A small self-supervised image encoder, trained from scratch.
Training: adamw at rate 0.0014, 4100 steps, batches of 128.
Data: trained on regions of photos with short descriptions (Visual Genome), 203450 training examples, 2.6 epochs.
Rows from block 6, named by matrix and row number. Rows with one number belong to one attention dimension. Each number is 128 + 24 x the weight over its row's rms, rounded and kept within 0 to 255. All counts start at 0. Numbers have three digits each. After the name is the row's rms in percent of the matrix's.
# q: attention query, key and value (stacked) (model.blocks.6.attn.qkv.weight, 576x192, the q third), inputs 0-95
# k: attention query, key and value (stacked) (model.blocks.6.attn.qkv.weight, 576x192, the k third), inputs 0-95
q.100 105:109111155135131157145152106128112123163159140118160139124152130102157089117148143116137128093085158143115138103115116165159115122158128165108119138148090141100102157165124136121161109134143115179160099107149091097128093138116167118100087126105148120160089087120121161097152152145115090164
k.100 099:130096125086117131114110130121160109137095117134133100108106143125130155195128111091110114142149119139149153185148140127083156129144145122145155108112135148120121149123128133126112148123162138113116135090122147142065126160145139119131144147149118134091138127142124090158079111137130128100
q.101 097:134152104142114107117121160124139125117141119132111113130110117150101163125104133159131131130173097127151110128128151109093137113087131083130137138128168143152136088086122104139087137105111133100096151158113155150120177114136090143150156124130124147118173165122140105150100106126150154096
k.101 095:102144124171124149133125111113090142125173161131130155124161119137127102046143169160126148108109121130135099069095120126156127131095107132123088121129114134148111096126147103123137118158096137159125128156116120092178108088093118153120116102123141127160123119115151159109184148142109126132
q.102 084:157132102113125099123103174134149136095117107127108112148113107149086151131105122174123137144157102109142123157139137097096146137099123100120133114137146137140140103094140096139088137113137142086096146157114162168125181128141104144167159144118115137115170170127116107161089114143156163090
k.102 079:117161127161117143133139122122094149125173145117134152133165110132131107044137154155152148113100132134124099085101114122176100109109122143121095143140108129145131099133133103119116110142090122144136125158129115118179117083110120140116121115128141121161130120109154143099174146137122131134
q.103 127:110106150143142158143162088136114134162156149113156135120150129105153096126164126111138130103094151141102130105124112165169117120159126166115104126146098139097108165165134141124161121137141125169163098100150093091118096128115165110097086119121146109154095100117113151088160138130115094157
k.103 115:138102141093118128121119130131149112145094102139139103112097152115121164203127111087099106154156122122151154185162127129085151124139155125144166118115135133122132147123136137136127140123162122123130126095126142155067140158142129132135131149141116139102140137139115091151077118131134132104
q.104 104:136150099129105106103107160128146119115114115126101117121102136130099173134108128149139127135173112129162113131126159100098128130084134089153153141121155120150135091096125106141095138121109134086097143149099156157131167112147092146167173133133106151109168170138128109157088110116146173089
k.104 102:119155127168123132140132121118098146117158152126122159135147103127132109050133168158126160106117138126128096072084129119174121130098114136115093137124108133134132100135126122130126114147087130150130123164132125100198116102102128145113122104113141120169110117110146163111188157133113133148
q.105 064:157136116126132111128109147137135139094128116123110123159118118155110172118097116140135113131168097116161135121136143112103124133088121087118123120123167129136127090076113112148077121103110121094083165137112170156111176128146093157150161142127114140099159159109125109146105116120156150073
k.105 067:123136102168132144134137115129092135121171163128128160120157120132118092054117146176145135107109106131132086081101127126174115128102117121123094138147124128144119094125127105102111114133102120130116134170119115113180123090092114146110138114125151135165131128108149154106176139122135134136
q.106 106:113095142135148165150156099126100124151148135129153132130157129114154092122165129122125122094085156152108131110114107156163109123156110160106114126147101128108118175163140150117164120142132116178160104114142102097126089125112167095093084130111147109147085095123127155103162134143109091167
k.106 099:144107143084134127129118145126147113142091099137137092120100141114132160205123110094108112157145134122149162182165126129090142138153144121143164114112142141112135153123135140136121138118167127125130130088118145144060130173150139122129127139146124130095139137146116103160082112139135118119
q.107 094:105101151151144167135162105149107123162158152106167144134153141117151103124163146121129132097099147150111120100118126160159112124168110152120102141135094134098115158150120138136155115133154113164166083104141088092132093123106162102098102121114139106155085084093117156103154140133114084154
k.107 089:133101124100129131128114139123144111150093121145128092121106145121132167213121130088105118146147114137149159162156134127089152141136146109136150115099134143113128156115135148139125151133150123126129127103125149152053124160149132137135133154147126145092149128131125088161082108133119134106
q.108 087:115113139122141150141153096123132133142127145116141134106135152128165097110158137090133135113093168118102134120106115158162115137159129166118109127144102127114118162155132176110164116155144117163168106103153092106131073146133167118086106114154127108152084094137129156113151142114103104164
k.108 085:134108136086141107121122152138148118118078105114114112139090124122133155199135092104116089146151129125108165182138132148098148120151124131137172129136138134111144163135112124143126136100163118112132127093139147159080129162147124125157138153149105131088146131151104101150078101100142126116
q.109 139:130149111113113095112106160117145135100105112139098112122103123152110163132094128146116129157166108121147120132128152097087138130089139092151142125111159121151141096099130111135092123120114139087096164158098162149134159116144087151157156126144115147104161158138142104158096125107155160099
k.109 122:121148125169130129136131124129099141117173151125131164133164107131135092061127153166146150107107133134115101073099132122165111127112111133116094133147113114140121099128135113125140115145098130136131123161126111112189121099103124127112121103121139119169118120115141164103185142120121128147
q.110 043:174150101126126112155085154113117127121142101155096161173134117130105140091090150133120128123145170111129118119139156099087132126087121109142128135139143119127168077091138092170074139099111141075098121169101145129136155127141120179168151136135111133126174135129133116157114124098190156109
k.110 041:103148111168131154141165125115128144119156151142137141117180107119114122040096131158150110095114117156108103091104129113155107117104153113117094123130108116125135104116138091117125130146095134133108137166129096126166117104080129148105146122101155126144131142102124117098161121145122146130
q.111 134:108110154133138161143163096144110118164152141120156142120157149103159098114156137098133135104091154137102126115120116163162116135152122162109107127151091136103109158157123137114164111139153111179157095103157100090117089127114163108090096113125133117156091091120128162095159134136103089166
k.111 118:144099129090120120121119133133147116153091107133135092113102150110114155195125108081109108154157117119142156177165129121093138127144152114136156120119139142116128149121127143134122138122158126108120144093126143146070135165161126119143133144146129147091128143146115097159068112140133127114
q.112 066:108106152141123170127155107125119114142148148127152120108146140134154092132161126131142150113088144123118145096121121146170111146169101160114104132124096136127117164173140142113179135151132123166160091102141106084124083126115163093109101137131144122162085092115127149109158156134125083168
k.112 067:134109149107115125142108122103134092159091110144138100123094134136145160199120107081105100139144141127137163178159130125094148140141133123139160120110136139121128152142121147128141120112147128109139130096131136144071127177154146131114128138149128152099127112142113105152072116129136127113
q.113 076:122113155137131168116168118137112127151128130122169144122135128123152079115160118114116123116080166140096143124114106155169114128165123158122116116141107121101122164160138156122174135151138117151165117112165091095126075143108161082103098143127136132138107087123121172116148119136120078167
k.113 081:143100142088134120128121148136169107133073110141126092135111151120137166209122115103116105166137120112123169178153136121095145139149152129127162120126151118109143145133111153129138147111163132120129137103125139134068133166160134101136139138121110133092140137153107096169070100120124131127
q.114 101:143145098127104087109092151106139130116115107126112116137102115125089167131103118163127123150164096126149133147140142090095141123098141102144144117111161136144139096094131103145080146118118148097089144152105170144126179135132084148166154122135116152101161168130123105166096116137140154083
k.114 094:112143117162116140134134122120103135119172155121141163133160128135139093046130160151144169123104120117137093079103134122174105121098106131119087127135113127138121087122132127114142108157094139140138116159115119099180128085103122142101114109112137098162108111111156171102173157136106123148
q.115 076:125149098105121084123103162127156133112094118135098112126111125132104162152105114140127122160156098118144135166156132112085138119083145082131144137108156113149145091101127104126092129128134135099084157141117164163131153135142087149146177137134102128096159151144134092163113115114146175095
k.115 077:133150112150128132138144121147099151118180152107130155131162109141120092050145137166136150105099149129118092070096114121170109122124105135121091147154121118131132101128118108113137112146105119128125118158126112106183128093104116137125120119113125120147103129128150164092181140108128119148
q.116 084:111116151132128162128153086128121135160137134112160132113151130098150099135153128103135127096079168130099131130109109164167113124150109163110131132136108133111121170163143156111167120146145128181174098119155092100116079138116158107093092114112154119146095082126125154093152130141110090156
k.116 085:140094152093141128134117143123158100149089101135142095125105133114135155205124110097101102159146139115134158189163131133096148132158143120130156115109137136118125158139119153141141138116158118119148128086129129145083128173146142108134128142131124139096137133150119096157087107134130121108
q.117 151:115101154135137166147160094138109129161144147127169135122161146118151099116153135103138121109090151135099133107132109163165107124159124156106105138144089136103108165156117145115167121139145119171169102101154091099118085131116157104097097123120141111147089092112129155100160130140095093158
k.117 132:137101138094127121109122143139158117137090108135140094112108151125121154199128110091106094154149130128149161183166128134097138130138148118138167115111138137111128150118133142126122142117162131112128140104129147151063137159158129124134131155150123139099136139143117093149069110141126131116
q.118 068:101154119110113117132096153095120096104116130129097097142120119162122155139115138139134113155172086130164106139142121110090121135084132098128134127119171143139130089081144115121102106120115120105079146152106146147135177113141114160156154133117121147120167159118146082147094141121130173077
k.118 071:124159107158119135141130114133110138116174164136128155136157114126119102045146144171145157106103106124123080083097111126161105110105109128132091125131115113150121105138127094117118122148095131141131120160119110109176130082099120142128119121121141119152121122091147156111185138135136137144
q.119 079:147148120117133088125098169142148121098110119126107112147107113159085153125096129162142121152160104123155119126152131110088148128098146094118143119118155136145145104102113094139095143109126125085099150150105167167131185120153088133151156145142099132110166163121130103164100105142156169101
k.119 079:114157104171132141114143129123089139101164149121129149140152118130128101054137151161140145104105130136129082082092125106164110108103119126117098142136111121140130096132134114110121110151088136140125123172120121100176127089097120141123121101127146113152125120114148143108188155135113141131
q.120 096:121096152118136161134138100121108126138138144127149133123153137124152090124150129107112129130096138127101139118123090155162128135159110154120117119132091116100100168173139148108179129137143122172175102117147094106119078141106165117086095115122134108160097081125116157093163138141117089165
k.120 095:145101138098124114113118134133166121128095110128127096129095139122124149211117089092124093151140124144132144180163137129083136127148142127133163118134149128115136167138128145129127144111175123106129135104128143152072144155153133116127141153147118145093145132153103096145077099119140125107
q.121 097:116102137131143159135164083138122133164149135121165134121144145111151093118158132089129116117082167143100145113112121163160104121161112151116117127149100123101114167161127158095160118147121114165154092104148088090135084139111167100086088122120136115153088103134120161103166132134110099174
k.121 094:134110148092131119130108147137164109128081107128139106136106142112124153200131102094104115145136128127135171192164138140096156134145135122136156114116133134111130161138120146138122144107169126117132131101136151151068141164157137107148131151141115126091136136138109100144079098132136117112
q.122 102:144145113130101098111107153111141135110130125133106113149096119147101162140095128159130136138175107117149113137141153094082134130090140088133140130110151141138138102100142091131090143109114151095095149157114171152126175127125105147157168137129117140109172164138124098158096111121145157086
k.122 102:117151114165110144137135113111090133130176159130135161125153131147135101054139179152143151109116133118136093069102126118167109127095106131119085132118121130137122098124142131119124110157098122146131129157115109104189115090112130136105123104127142125174130123116144172112175150148117119141
q.123 110:111097156138146168138153096136117128164151140127160130123148134120151097114153136119140130107090156148112127111121107152170119125153121159110105128145103131103119174158123136117175128141141121178166103106158091111118090127113170114107084115106151115154100088121123152091159136145107090162
k.123 103:135102137090126123124117129123151102132091115138125098122103140116120168199127101086095108151157123119138150174168130120080151141145156124132153122110141130127120153117128150132116142111154129115119139106132151140072131154145121121141134155137116139094143139132122085151069112140126117103
q.124 079:141159101146109097136099160114141115101125114134102107150111105155114152128103132154120146129174099132155112138143132101102134137101137103134139139108153131136142086080133095142088127091125148109083139140099149147122174106151100146160171135117125149109151158134121093148097128146156175085
k.124 081:118155120161126158138141108122094138134181152137136147123152126152126101044124165168148141088103128142140098072080123116174108136110111146136097135129108130144110125132151102105121121156097132159134129157130106108170124088103134143113129117125138141153131127104152144091184159131110121129
q.125 071:117152103135113104134105157120118118109124111137104096123103146159097160136096139143120148139161108116162099112115129092092150148086123079138145123117150135160141075084130099133089101115117129106100161133097156143131153115143087167160172132126113142138146161122134097171098133118137154080
k.125 078:124154130166123133149141118117101128133168158125133154136144106131137101062138153156132144091106130141122089084084125118162136108105101126113114133127106128133113101142124100126132118156096116135132132152139101115192112086105124161108110119133133115144120108100138160087186158120109120151
q.126 133:128109149137139166151165101129115126162146150117166138121155139103143100126152134109144132098089165154109132109128119156167115126164113161109112127146095127106107161159128136117170127136144126165168091112157085094128084132114159104103097123111148112144089088108115164095154135133115094162
k.126 116:137098127085116127124112134131156110149092107140136087123096142119124164195118108083113108154153123126148152179150130129083156139148146126132164119112150132113115158118132134127126148116161132112132127102133141148067128172143136124140129141142121144095133141142121088151069118135126127112
q.127 059:088132134150127156149145085141115109144149120108154122113147146095151089130167123104120128092106151169123107117106107159148139118146133174111117121110095112115116154159145139121174109139126107169167105120159089090142076117102168105088081136141154118143099084105125166107162154140097113148
k.127 056:141117145109119130130092124124144090137103105154142120115105126114157143201120113101111128152133139120148164167151140134091155130153141127130166105108149136121141175124134153140124137141159117121132122093132148141067124165154139110123124152151131119119155128130117105158080126152124114100
q.128 066:121092143154135142191141110104120108155160143157143155141146114125129114146152140133134149086099156168113131114123131166153119148139126164089119112143098128086119166149144104145167094124152141183142107119137093113105124133115147113114113091118141094173103090130139120097149156173120120164
k.128 063:139104141096143142133111136129150095163111109144140087109111156128116167183112111083125115146147148129107149184145109147107137149146138143136152137112120137127127175144111133134113096110171111124121093077137108153068138165148145153126145119173113138106121111126107111142083101130130113105
q.129 049:153092145113131171102144098120123130143142109084158117112136158096142089110159102091117107119096151131113146133132100157134130092154089140114104173138093123110096137154131159111148181173133132132160098127147131114108091155118162114117113179151125119106104115122126127096144115123107103133
k.129 056:127142089119077127106106145121110120116100135130118087107089140145129163186085118120107113132130093155152136131099137105087173143121137121146124101099160139136092123137146112121088123161099143115109162129089194136105139113136108158105152103150129167129150140112137090153118161184117139090
q.130 091:102094130147134169157146091112107120160154150141153147132162133113147105131151151121133150101101130161118141102121103168171114143163109156111129110135109145100114161152136125132153106131131118194154105106143104094102095118106162107108091098114135099172104087118119128094161142170120097151
k.130 083:136107135074128117137106136138174105132074124131146099130105143124126164180122124088122095149152142118139136184145138133095144142138142119132158132116131140122124178119123137134124134106153129130115118100137135142075146174145125129133138140151107134095135128129127104152063110117133136118
q.131 090:153152113103117093088126149129116141095123088108113109109095154135139159103102140121106109142165134122145108128117149109098142119096135108156149143118151126153132086096130147128089152144113126090108151150095153124166151115136108167127162165179131142113166166147131124148103111101118148088
k.131 096:113150100182107116126140132117089141115157152116109149126148123141127100072130169160124150101130120144147091078084131099152124123085116115140100128131133129139122075120156111117136127165094143137120145168109144112197115089120110146097122111126140120156127127120152147109176140151113141118
q.132 043:164128151122150132081144116132113163142123075070136105091132187096139112096151116120118080113111169169143147184113113120161147111130098150131126143149131120086154136135150159103136153160144113115117088138161108104165151144150138125147096182160121110120098114121135121140107114085085131123
k.132 044:112163097184103123114102121095137150140130137146122137084109149099179137155116165107099116112120094173177106120075154116105155107121120113149134099100152136146117128112136130147114129143082108111115150127092153147136132097123125169113128122177140150153150127129146114131125151173096136118
q.133 160:091103145136148162150159096141116110160135142123151153115152148103160103133152142094136130100100144141107131112122109163166116124165110161109117130132091131098110160165127139121157108132141111177154102086144105107104094136123158104104095112117138107142099096129133150097159144144104093155
k.133 132:136100146076141126126122140150165112130075113137135109126112142108110156186127111085113108164152133111120156180157132131095149118142148122134163135131146130099135152122123135132113137102176115108134142106151139155078149174153131119149124146147099137086118144139107104153084105128135134130
q.134 075:150136106106129085102090158116138128101103130125106131134123101143088155113090108144127118153168105106144111170141134085106132117092123095121138120123152123136134083104119109149080132106111135088102148140113152158144166124128106144176169117124108135096161161136125092155104110109159162091
k.134 066:123121128134148149145160101122120152130186130134123169140153121165137099073143125158153150108107136116112114084123133113169071136134100140112091142145114123147143118148115110118161117132110121158129105141116085105159127101095117113104119134091134117149125106133121175078169141137130128139
q.135 138:141089151129152157124155105145132149153142122117159155130161124125153089140157108110137138107094152118097167133145115152168106115164110164118109128150101115106133169169105155109162143145154125143167104103152096130103095153113162089103098149119144107116099100135118155091164102133100095159
k.135 123:156122133093126097115109149141154120114084108125114124139097127128119175188114112121111117167162116111127144163161145113077139127132133114116154134126160122125142135108115148136107139112151129102107142124132164151098147155170114118152151146144107137090143155134105081159083107103147158103
q.136 045:103144137118129135198085112129169128112142190144114109152114067182111153140125111160142151123153099113122118129119157126099112138104161105110113100138141148123151122098123102175126082104130185121117141155106132145124160137115122128131145079105096106132147124130111109140114150141190165130
k.136 053:127092174092165152156149113154174148115138119126139166159171100139115092083151095148151131110121140098098152162196134140168085133151129162075131156158098096115166114132089148126163115096145105140162096127145112151098130143126151075136108162091119090114123123145101140089141103087149111144
q.137 079:093101146157153161159137108120105117174173152140150131128143130132128108126157135129132140092109152162123133109132115161155106141162111155116111114134106147105126171164132114140151106125151129185147105108146100120102112122114167108101103092113143101167106088126138147094146160153136112146
k.137 073:129106131108141124120097127126186101147091116121135098111122142122126166186130122109136090146156126133142138177156133140089147145142145127138157136121137128122154176129105117125118111103163121118106106092140144150057150170152137135135140136157122136096156129138123110146080099119142135108
q.138 071:115163113114124096126113127119126082112112122156100099125113133126137170115109154119129116160155120133161085114103127107075165132089136089141137135106150141152132091103143116117070096122097122101100148152122171128141154118155093169159169105158112155142143166140149110152116154107152179078
k.138 061:122115132130113144138159133127110124113152153142136136108175143116126080067150135128125119113117131117117111082114095118172090101100123126131094130114106135129121094126168105113166128130102142130152128164136113117159122086100150111113090131122139112133104113125133183087183143149105124171
q.139 085:150154111105116107086117166117126149090112079108110102100102171119124154103107124115108104128166129133144114124131146099098150131106130102155147156105158123144124103087147141126102168155122135092105162149115158137159146126155110159139164164167115141107162158138140113156110092101136158109
k.139 096:114153100177101112129138122110075136115170158116111135117144141134134111083108168149130143114117118138143089069076132115149127121087118111144101119131145129133106091117154114123131131171095136145117152156115129099192126091114112151098130108120144127157131136119157158110174155139116139113
q.140 131:132096162126141161135159102140122148148145128116158151128149135121154088137154105108135134096096154122105150124134107159170101121157113155128116137153092112111138167172104147123171147144152112158165109095151086130099087150119152094108093144117146119115096090142113168095156106143107083160
k.140 119:155132126105132105115103140139154132130079113122103118142100118130119177185106107130119119168165123116129150189151133127077146121125138116125158126141148129112151136110112146145107136113163134106109141131129154150096158157164104128158144142139109125108142151135117081172083102102149142110
q.141 080:152147120116101109073135146116113141102114088108125110115089167120143159093091137112118106138173141131144114144112138091103145131101142104152128138113148124137118108096129151129104150161118130096092142143111162129152144128154112155133155167158120152106163158141144115153112090087127144103
k.141 088:125157096178109119126143134107077135108170151113118138124127141127141111079121170156132142113116107138148095066077123107160132126088120107150099112136141129146107076114147116121134131177083153126114149157105127107190127094131116146106133112116140135155136134111150160102171159160111137119
q.142 046:099129146110109119199136115142138092121153177180111135150148110112146123137149150146138180142141148120110118085087135109137133163109117135127099120084143113122111129130099120132116077100121133159147112131153118127131100139110118118128117056101121136150101144113158176117161154160126102143
k.142 057:151102169067150150158138124144171136108097113135127138146129103095146123133130099086156111136112192118110157160145131152143149127148132138101152140114118113108143154133110150143160125103169106104157108128136129129101123163133128105140116144131101101064092117152098149141088114073146100171
q.143 138:145156109118109091098107155128141136093109112126097103136104115146101164120096118155119117150161105108150112138143143104096140136101145092147135133119154130156142097101121124139090147129103138087100159162102155155149160115140095160151155145137113144096162161132131107154096123099154159097
k.143 120:118153110181125141135138121120081138116175151120119153124153108143135094060130142172144148093107119143129101082094124122171104132114106121124091125127122118139116098133132118114146126148087145149128126161107118101175104095099129138104121122104153120162126118108149163101184143127117122128
q.144 158:115097155138141166144159091134123128148140132120151146126153129122154100132163121107133140104097147132097154125135103162164109127164114160118107130150100121104126167168113152114165133136154124163161097101155093121094095149111155095102099132117148112136100088130123157092166125151098091159
k.144 134:142106135088130111129110148140156115126076107137123108132100127124108165193114101111112110166158114108118149171157122128079143134147145116123159131133143134114143137119121139142113129103161130105119152124143164163087156168159120119157147144137103137105127152138104084165077112124150144112
q.145 043:148131148122139125051139155151119153120086085085157121093135146073126156086135122115153107135124154110149099147125148114139111103108106146166123142130115097117155130108121166092124177163118128093111123123124141146136127134154127149152127194173104133080124135133141144149102083090110119103
k.145 038:128134090156109120125146122101116148098157151144102135119128123103156123085139178125140118096146118176155106096087145107109153132074113120157130114146154116118102078111172090122107141157082143113107135163100149119177128087125122143098157117127135131142118154135136146132148166170129155098
q.146 061:097101119133119158193134086138130104145152167142151165154142117105130104157164125138114155119110153153127149072109127135131120138159107161119123110115126118121114148160124135121141098129140108176144114093136115110110079124103135126126116071086140134151091093121134162098139160174135102149
k.146 063:141122141062136133137138137152153112134076113134125127129121126097136160176131095100127114143139167115118158180153142146106136117169137134103147132120126126118143173141115143144127143099167120110144112107137148149100116166150142104156126150138104126063106117145097120167077100102120104138
q.147 092:104110154149146167178140090121132108165142158150134153135148103136124105141164122133146162123091131121096153132123108151166108130159108156092120116151096140109120158154116116140161107107156125169162094096147096130098092136100142103110104101088148103141091091126131152094146145167127094147
k.147 099:145096160071153137132115136144165116148094093124134106142114132113110165188134093112123111151132141110121165184172130148104133139159145139112157137117113131122149175137100147131133124091170109126132110103150133142059139176134134113147134148132115123091122135131106096149070105107135118129
q.148 045:102125123085089093160111134142143098112109154141127100137094121120125147166104121125096152154152088107132137118117128104100158151110111083146107123090138110158105079101130133114089110123091112113106133121092161127104126129131125163136144091104102162096138158121138103158108138107144160084
k.148 041:137128150083127122137169107139099148088105149131102153124177096113127086065150114134118139130093168084112133122135122115181122093094128128122111143121145107116115108111129121121139142145123145111164146167142104136154102108111141115165085137101140126116109114142118149094161139091146121173
q.149 080:152162110109119095062115151127115137093107093114114116092106167121137157098106129106111102143158147130157099135111138098108141131102144114169137156113162141143130091104129149109105150145116126088095160152120143140151161109146112153126146153161131156110148145125144132157096101092125161096
k.149 087:127157100173088114121146135127074148105173153119109129120131127130124099071120169150127145117117109148153094067075140103155119125090108118135096126137144130142109076120143119126138132168103137131124143170102124114184116090128119138093125111115140136161128131117151154104172155152101144113
q.150 142:099108143142140153148151091134115124154155150138153143114157144110149101141162129104142136104093144149112132104113115160164103133161109154120108117124107126102114156161131141109154108126139109170155098096150105105104082134111159103101100106107145117157099091121140160103151149152104094160
k.150 125:141099141070125118120121139154173108121068109147136104126108144111116165192132106084128093152142136123131157173168124133092147130141144129123160137119149133121133152127128131133122140103158120113135150102142151161083154164152130122141131135143113133096124132144110100158068117132134129120
q.151 089:151161115110126094085112158116128136093097088108108110111108158118116147114098124123110114137154132134159116141117131092096151132089144107143140149104146115147127096086130148115088159149104118078093155153107152123159147134138098159149163157167132144102145169141126104152098112085132167089
k.151 093:119162106180114125122139121106083132107159158123122135118131126133132096064119164149132147109128110142144093072078142106158127129090117112138100121132129122134115084129141108112132130167095138143131151171107136097199111089121115144097134109124141124151122136115148149099176148153114147136
q.152 162:104100153137141154148156085136125113166150149138158140119150137107161100136152130095143128108089143148102136106112108158159111128158106154121107121134094132097114160161120139112160117126146113178166107093154101104105089135121150096104103109119137118142096095135133162099156139154105100152
k.152 137:139099148084127127119123137156169114125074108144128103122106140107110155188124111081115091164146141113122157168158132142100149124150152133123160126118150136111132156122123138137120143105165125111127140103151152156080156165147132118146120133145108127084116131152106093148077115124142127130
q.153 079:099117138155157166186134107124117114143156160142130142138159094129125093155157133149145148116097114131100139110138114150166113150163112166106108116131110136099126153154108105152154105105153116173152118117148103133094094123124164097113089089086141107142100112104129132090167155153144111161
k.153 087:128084153079160143137122137145176106155099109141133119138113124114120161191134094110130117142134146120113171175172123158105128126158129134119153129129108122115147165136103146124126136077165121126139102088151117152065131165134150116150131145134112121099127118139108098140084110112149122124
q.154 100:103115142146131149162143098122114118162157146141153130134142132112158105140150130103124157117092133157112143100103104164157109136162116161116113123134105127111103164166126120125166111133126131189156105092146112105089087137114149103093107099114157112168103092120132141096146143182109103157
k.154 092:133109142081138131142108131135154101133071118146128090127099152108125156192108096073119098160137145115137151180145110132101161137143153119133155122116125134109123152112127135138114120114161131103126141105134164147068143174147129137141142128154119133091132130134114100154083127124135136123
q.155 137:097103147138146155159157095138113119155151150134152144115150147109162100138156134091134136096094157141102139106111117161160107133150116153121111125130101133108121150164131137111165110140147118178164095103144107097104090141120159104105097117112147112159091091135131154103151139151105100156
k.155 119:139105142080131115125113143151171114141079118134127104131107142106116166191126106093122106162141141111124150174160132136096148125147139126131168136117144138105145157129124132131118131104174131102129134100151141157075151165152129116141135136148105132097118138145114092159078107118139130122
q.156 068:132089148144142155137131097133126117178160130132133140156165116153129087156151118130138141116098130142096165123143107167181116133153111148114129101132081142086127157172140120126178137126135137179164099098140093117084117138105167101132091125109138100144085097114110139097159120166135092165
k.156 061:125116138099138131122102134124156109150112119136145108133117152132127163186132108109115109156159106120132122161156108129064123154155156124123141116101120146120139176131120145143115099122131108108108121091127127154072151170136129130128148116168129154111152117126116085166075108124146138092
q.157 156:158153101112116101100106167124136144099116106131101107143102112147096156123098130153117127151168109111148120136141148100096145124095139093143147137113159131155143096095139110137091140122106151082092152158101153152155167123134102147156165138139114146104166164128121108157096116104155162097
k.157 129:119153106179116140127134116113081143127182138122121147124146112153138096069131142154141147104104125138140103079089132124169110135111114132120095123120114121146112101126137125113135125158083133147132109155109112105178113086102121131104128118115157126157140125118152169107177143123111129134
q.158 117:109100154147125169149155094130107139156170138119161137124156135107154091130163126101138128108089160135112133102132102152164117124156110168122118132126087135098119168153136143111160133140135128162159099108158094103109085140115151110088092134112154118155100101120131157096153138165110097157
k.158 101:133127128109116116113102143134138117128077106126126097126093144114115169194112123099105108157163131132131144161122122129076156128141142115138165123113149131122125138121132137125109126123157124102108139114128157144082145159158125151143149136150101141106128156133119088176069117130128142109
q.159 124:119168106129106097133086153120129103114129133149107097136102135159107172116094145155122134140157097130152104133113137095096147150096145091132153117109159138150140099083142107141092112111119134098083158149112165127156164110140098163152170099143114146141152159131132101166096155114150164090
k.159 111:106129127159137157143144111123108133146180145136141152125159128140138087072141151134154141101103133138126105093122115138183086132131113138123096125129105137138128124150131115105156120141117132151147089131136088112147113103093151133099106115104145114161115108110139175081169145136105104140
q.160 102:105111146129127168150165110133105132142158132122146144124154129111158097142163133105138148098105143148113141110135105157167129137166107160126105124127091134096126159158120146120170117135140115163167094099151096102097083128110165101084091127113156117144089084110127151094155143153111094150
k.160 087:142130111102125106113103146134132122126085117136114096131086139109114164194108110101122103169148126120136134160135140129067162135134152117132151121112147134123108147119122149137102125127164139119105144121136166140081137160155129134147144131165115145090131152136116093179076130132144135103
q.161 071:107102146135143167172113110121126119168153170161141146163147088130111098156156133138139153122111106140104154107137114152160111137165117140115110108135110122101133149165105113139164108101149129162144094100147095136095105134100136117113113093089119097137088111121139135112150170154130102143
k.161 082:139095157073164141137108130137183109150094102142132120140125119124112142176152082116123116133126153111095154174189127141101133141167132142116141140124117122124156184135111133142127127077169115133137108096158112159078132169134141107148120144128110117109124106150097097140086102109143110143
q.162 047:134122114113119082101110126138176132122143143122090151151130080163084157123080115168111142131164109107157105156143149106095108151116113116137132123111142120155152120127122105146071146128137150102111155171104160156144149116138126161138147111120092166095169137133122124155095125135163154082
k.162 042:145134143137147150125122106143136135126163109130114157163184087152136102099123096169146173107120123088108141114143136122173084143119109124110104129145108095158150082112123104111121113131143161139129115161117089127139102108125115126150130153098159110155114113112125164093167121088136131157
q.163 124:132166098131112094121103149118137109104122130134095105128108130136105163120100146139127117138156098139147093135115148096090156132091153097137141132107161141148136085096157096149094116106102148097097148162111167139152162092146095171163164105149107145138171157127127106162102136106151157100
k.163 106:108135131144121149142144116111113135131179144137145140116170129141144086068147153131150136089100124136119118089100113140174095136119122145129097121124104132142119122154139117118146127136105139150155115138118084109170110098095151125104103122100156118151112096113153176078183147150099105157
q.164 119:097107138157143167154157102131115116165157150135155141127143129122149092132153144118134146098101143153106144111112113157157119124156120148112112116133091139101119157160133137108156117134147118188157108089154110098104097126112157097108104103105141115164091096119125149088156147158115104162
k.164 104:134100141081118114125122135146157105122081118136132100122104159114122156186109103078128100150143127112135147163149128137082146134152144127133153125110151138124126150119127143125113135103158130114132144110134159154077134173155136121133139133148111145091117136138110106151071121118127125127
q.165 153:140160101125116099119095166120143125108116116129095106133108117129105169121100134151123119150161111131156106138131155098088154122097144097134140131114153127156137087096146112150095124117111133093098162153110164146164162106144096157152161120137108140107169160124124097159094129105152164091
k.165 131:111144122159130144136144109111105142130184147116132154122156127137150082059144145140144148086100136143122107089098132132180106122114116137121093130122116129145123124146130112123146124148088116149141104130124098108176108092093126133104115111114147115153132099117145166095179140130106119137
q.166 122:154146112116106103103108159116150139086109105123099112133110128139106152123097125140112121149165100098155117145138146103100138126106147099151132133111157130158135090089120124125084142126105135081098160154102152158149172125139099161152168151147112151102165160131126104165091119101145162104
k.166 111:111148111175122137131146120108085145119173138121129155133148108149134087064135147169130162103101111142124107074100120119171110124104115135130086129136124130136120101137137117117138115146100140148133127158107119111184103081102119130117131116109145116155138121115136154107185153131118119140
q.167 034:142111113114132174099169103163120128131156116109138127113112148074163117161143139119127101135113144161132145158135117148123144060163159140145118143119089120138142152133122124089156141174143140126168093134156148102143115165112125097115096155107138168110123090167118140125111133106070104136
k.167 034:137136080140090138090130153090144148150088140106095120114094134119136184167115150137095078102144132141126139155081160139084167088149166111126172151126142111148089118115141138164096165142114129105138174131117157131137131149160114132129129112128110114102140118170135078153098128133121143137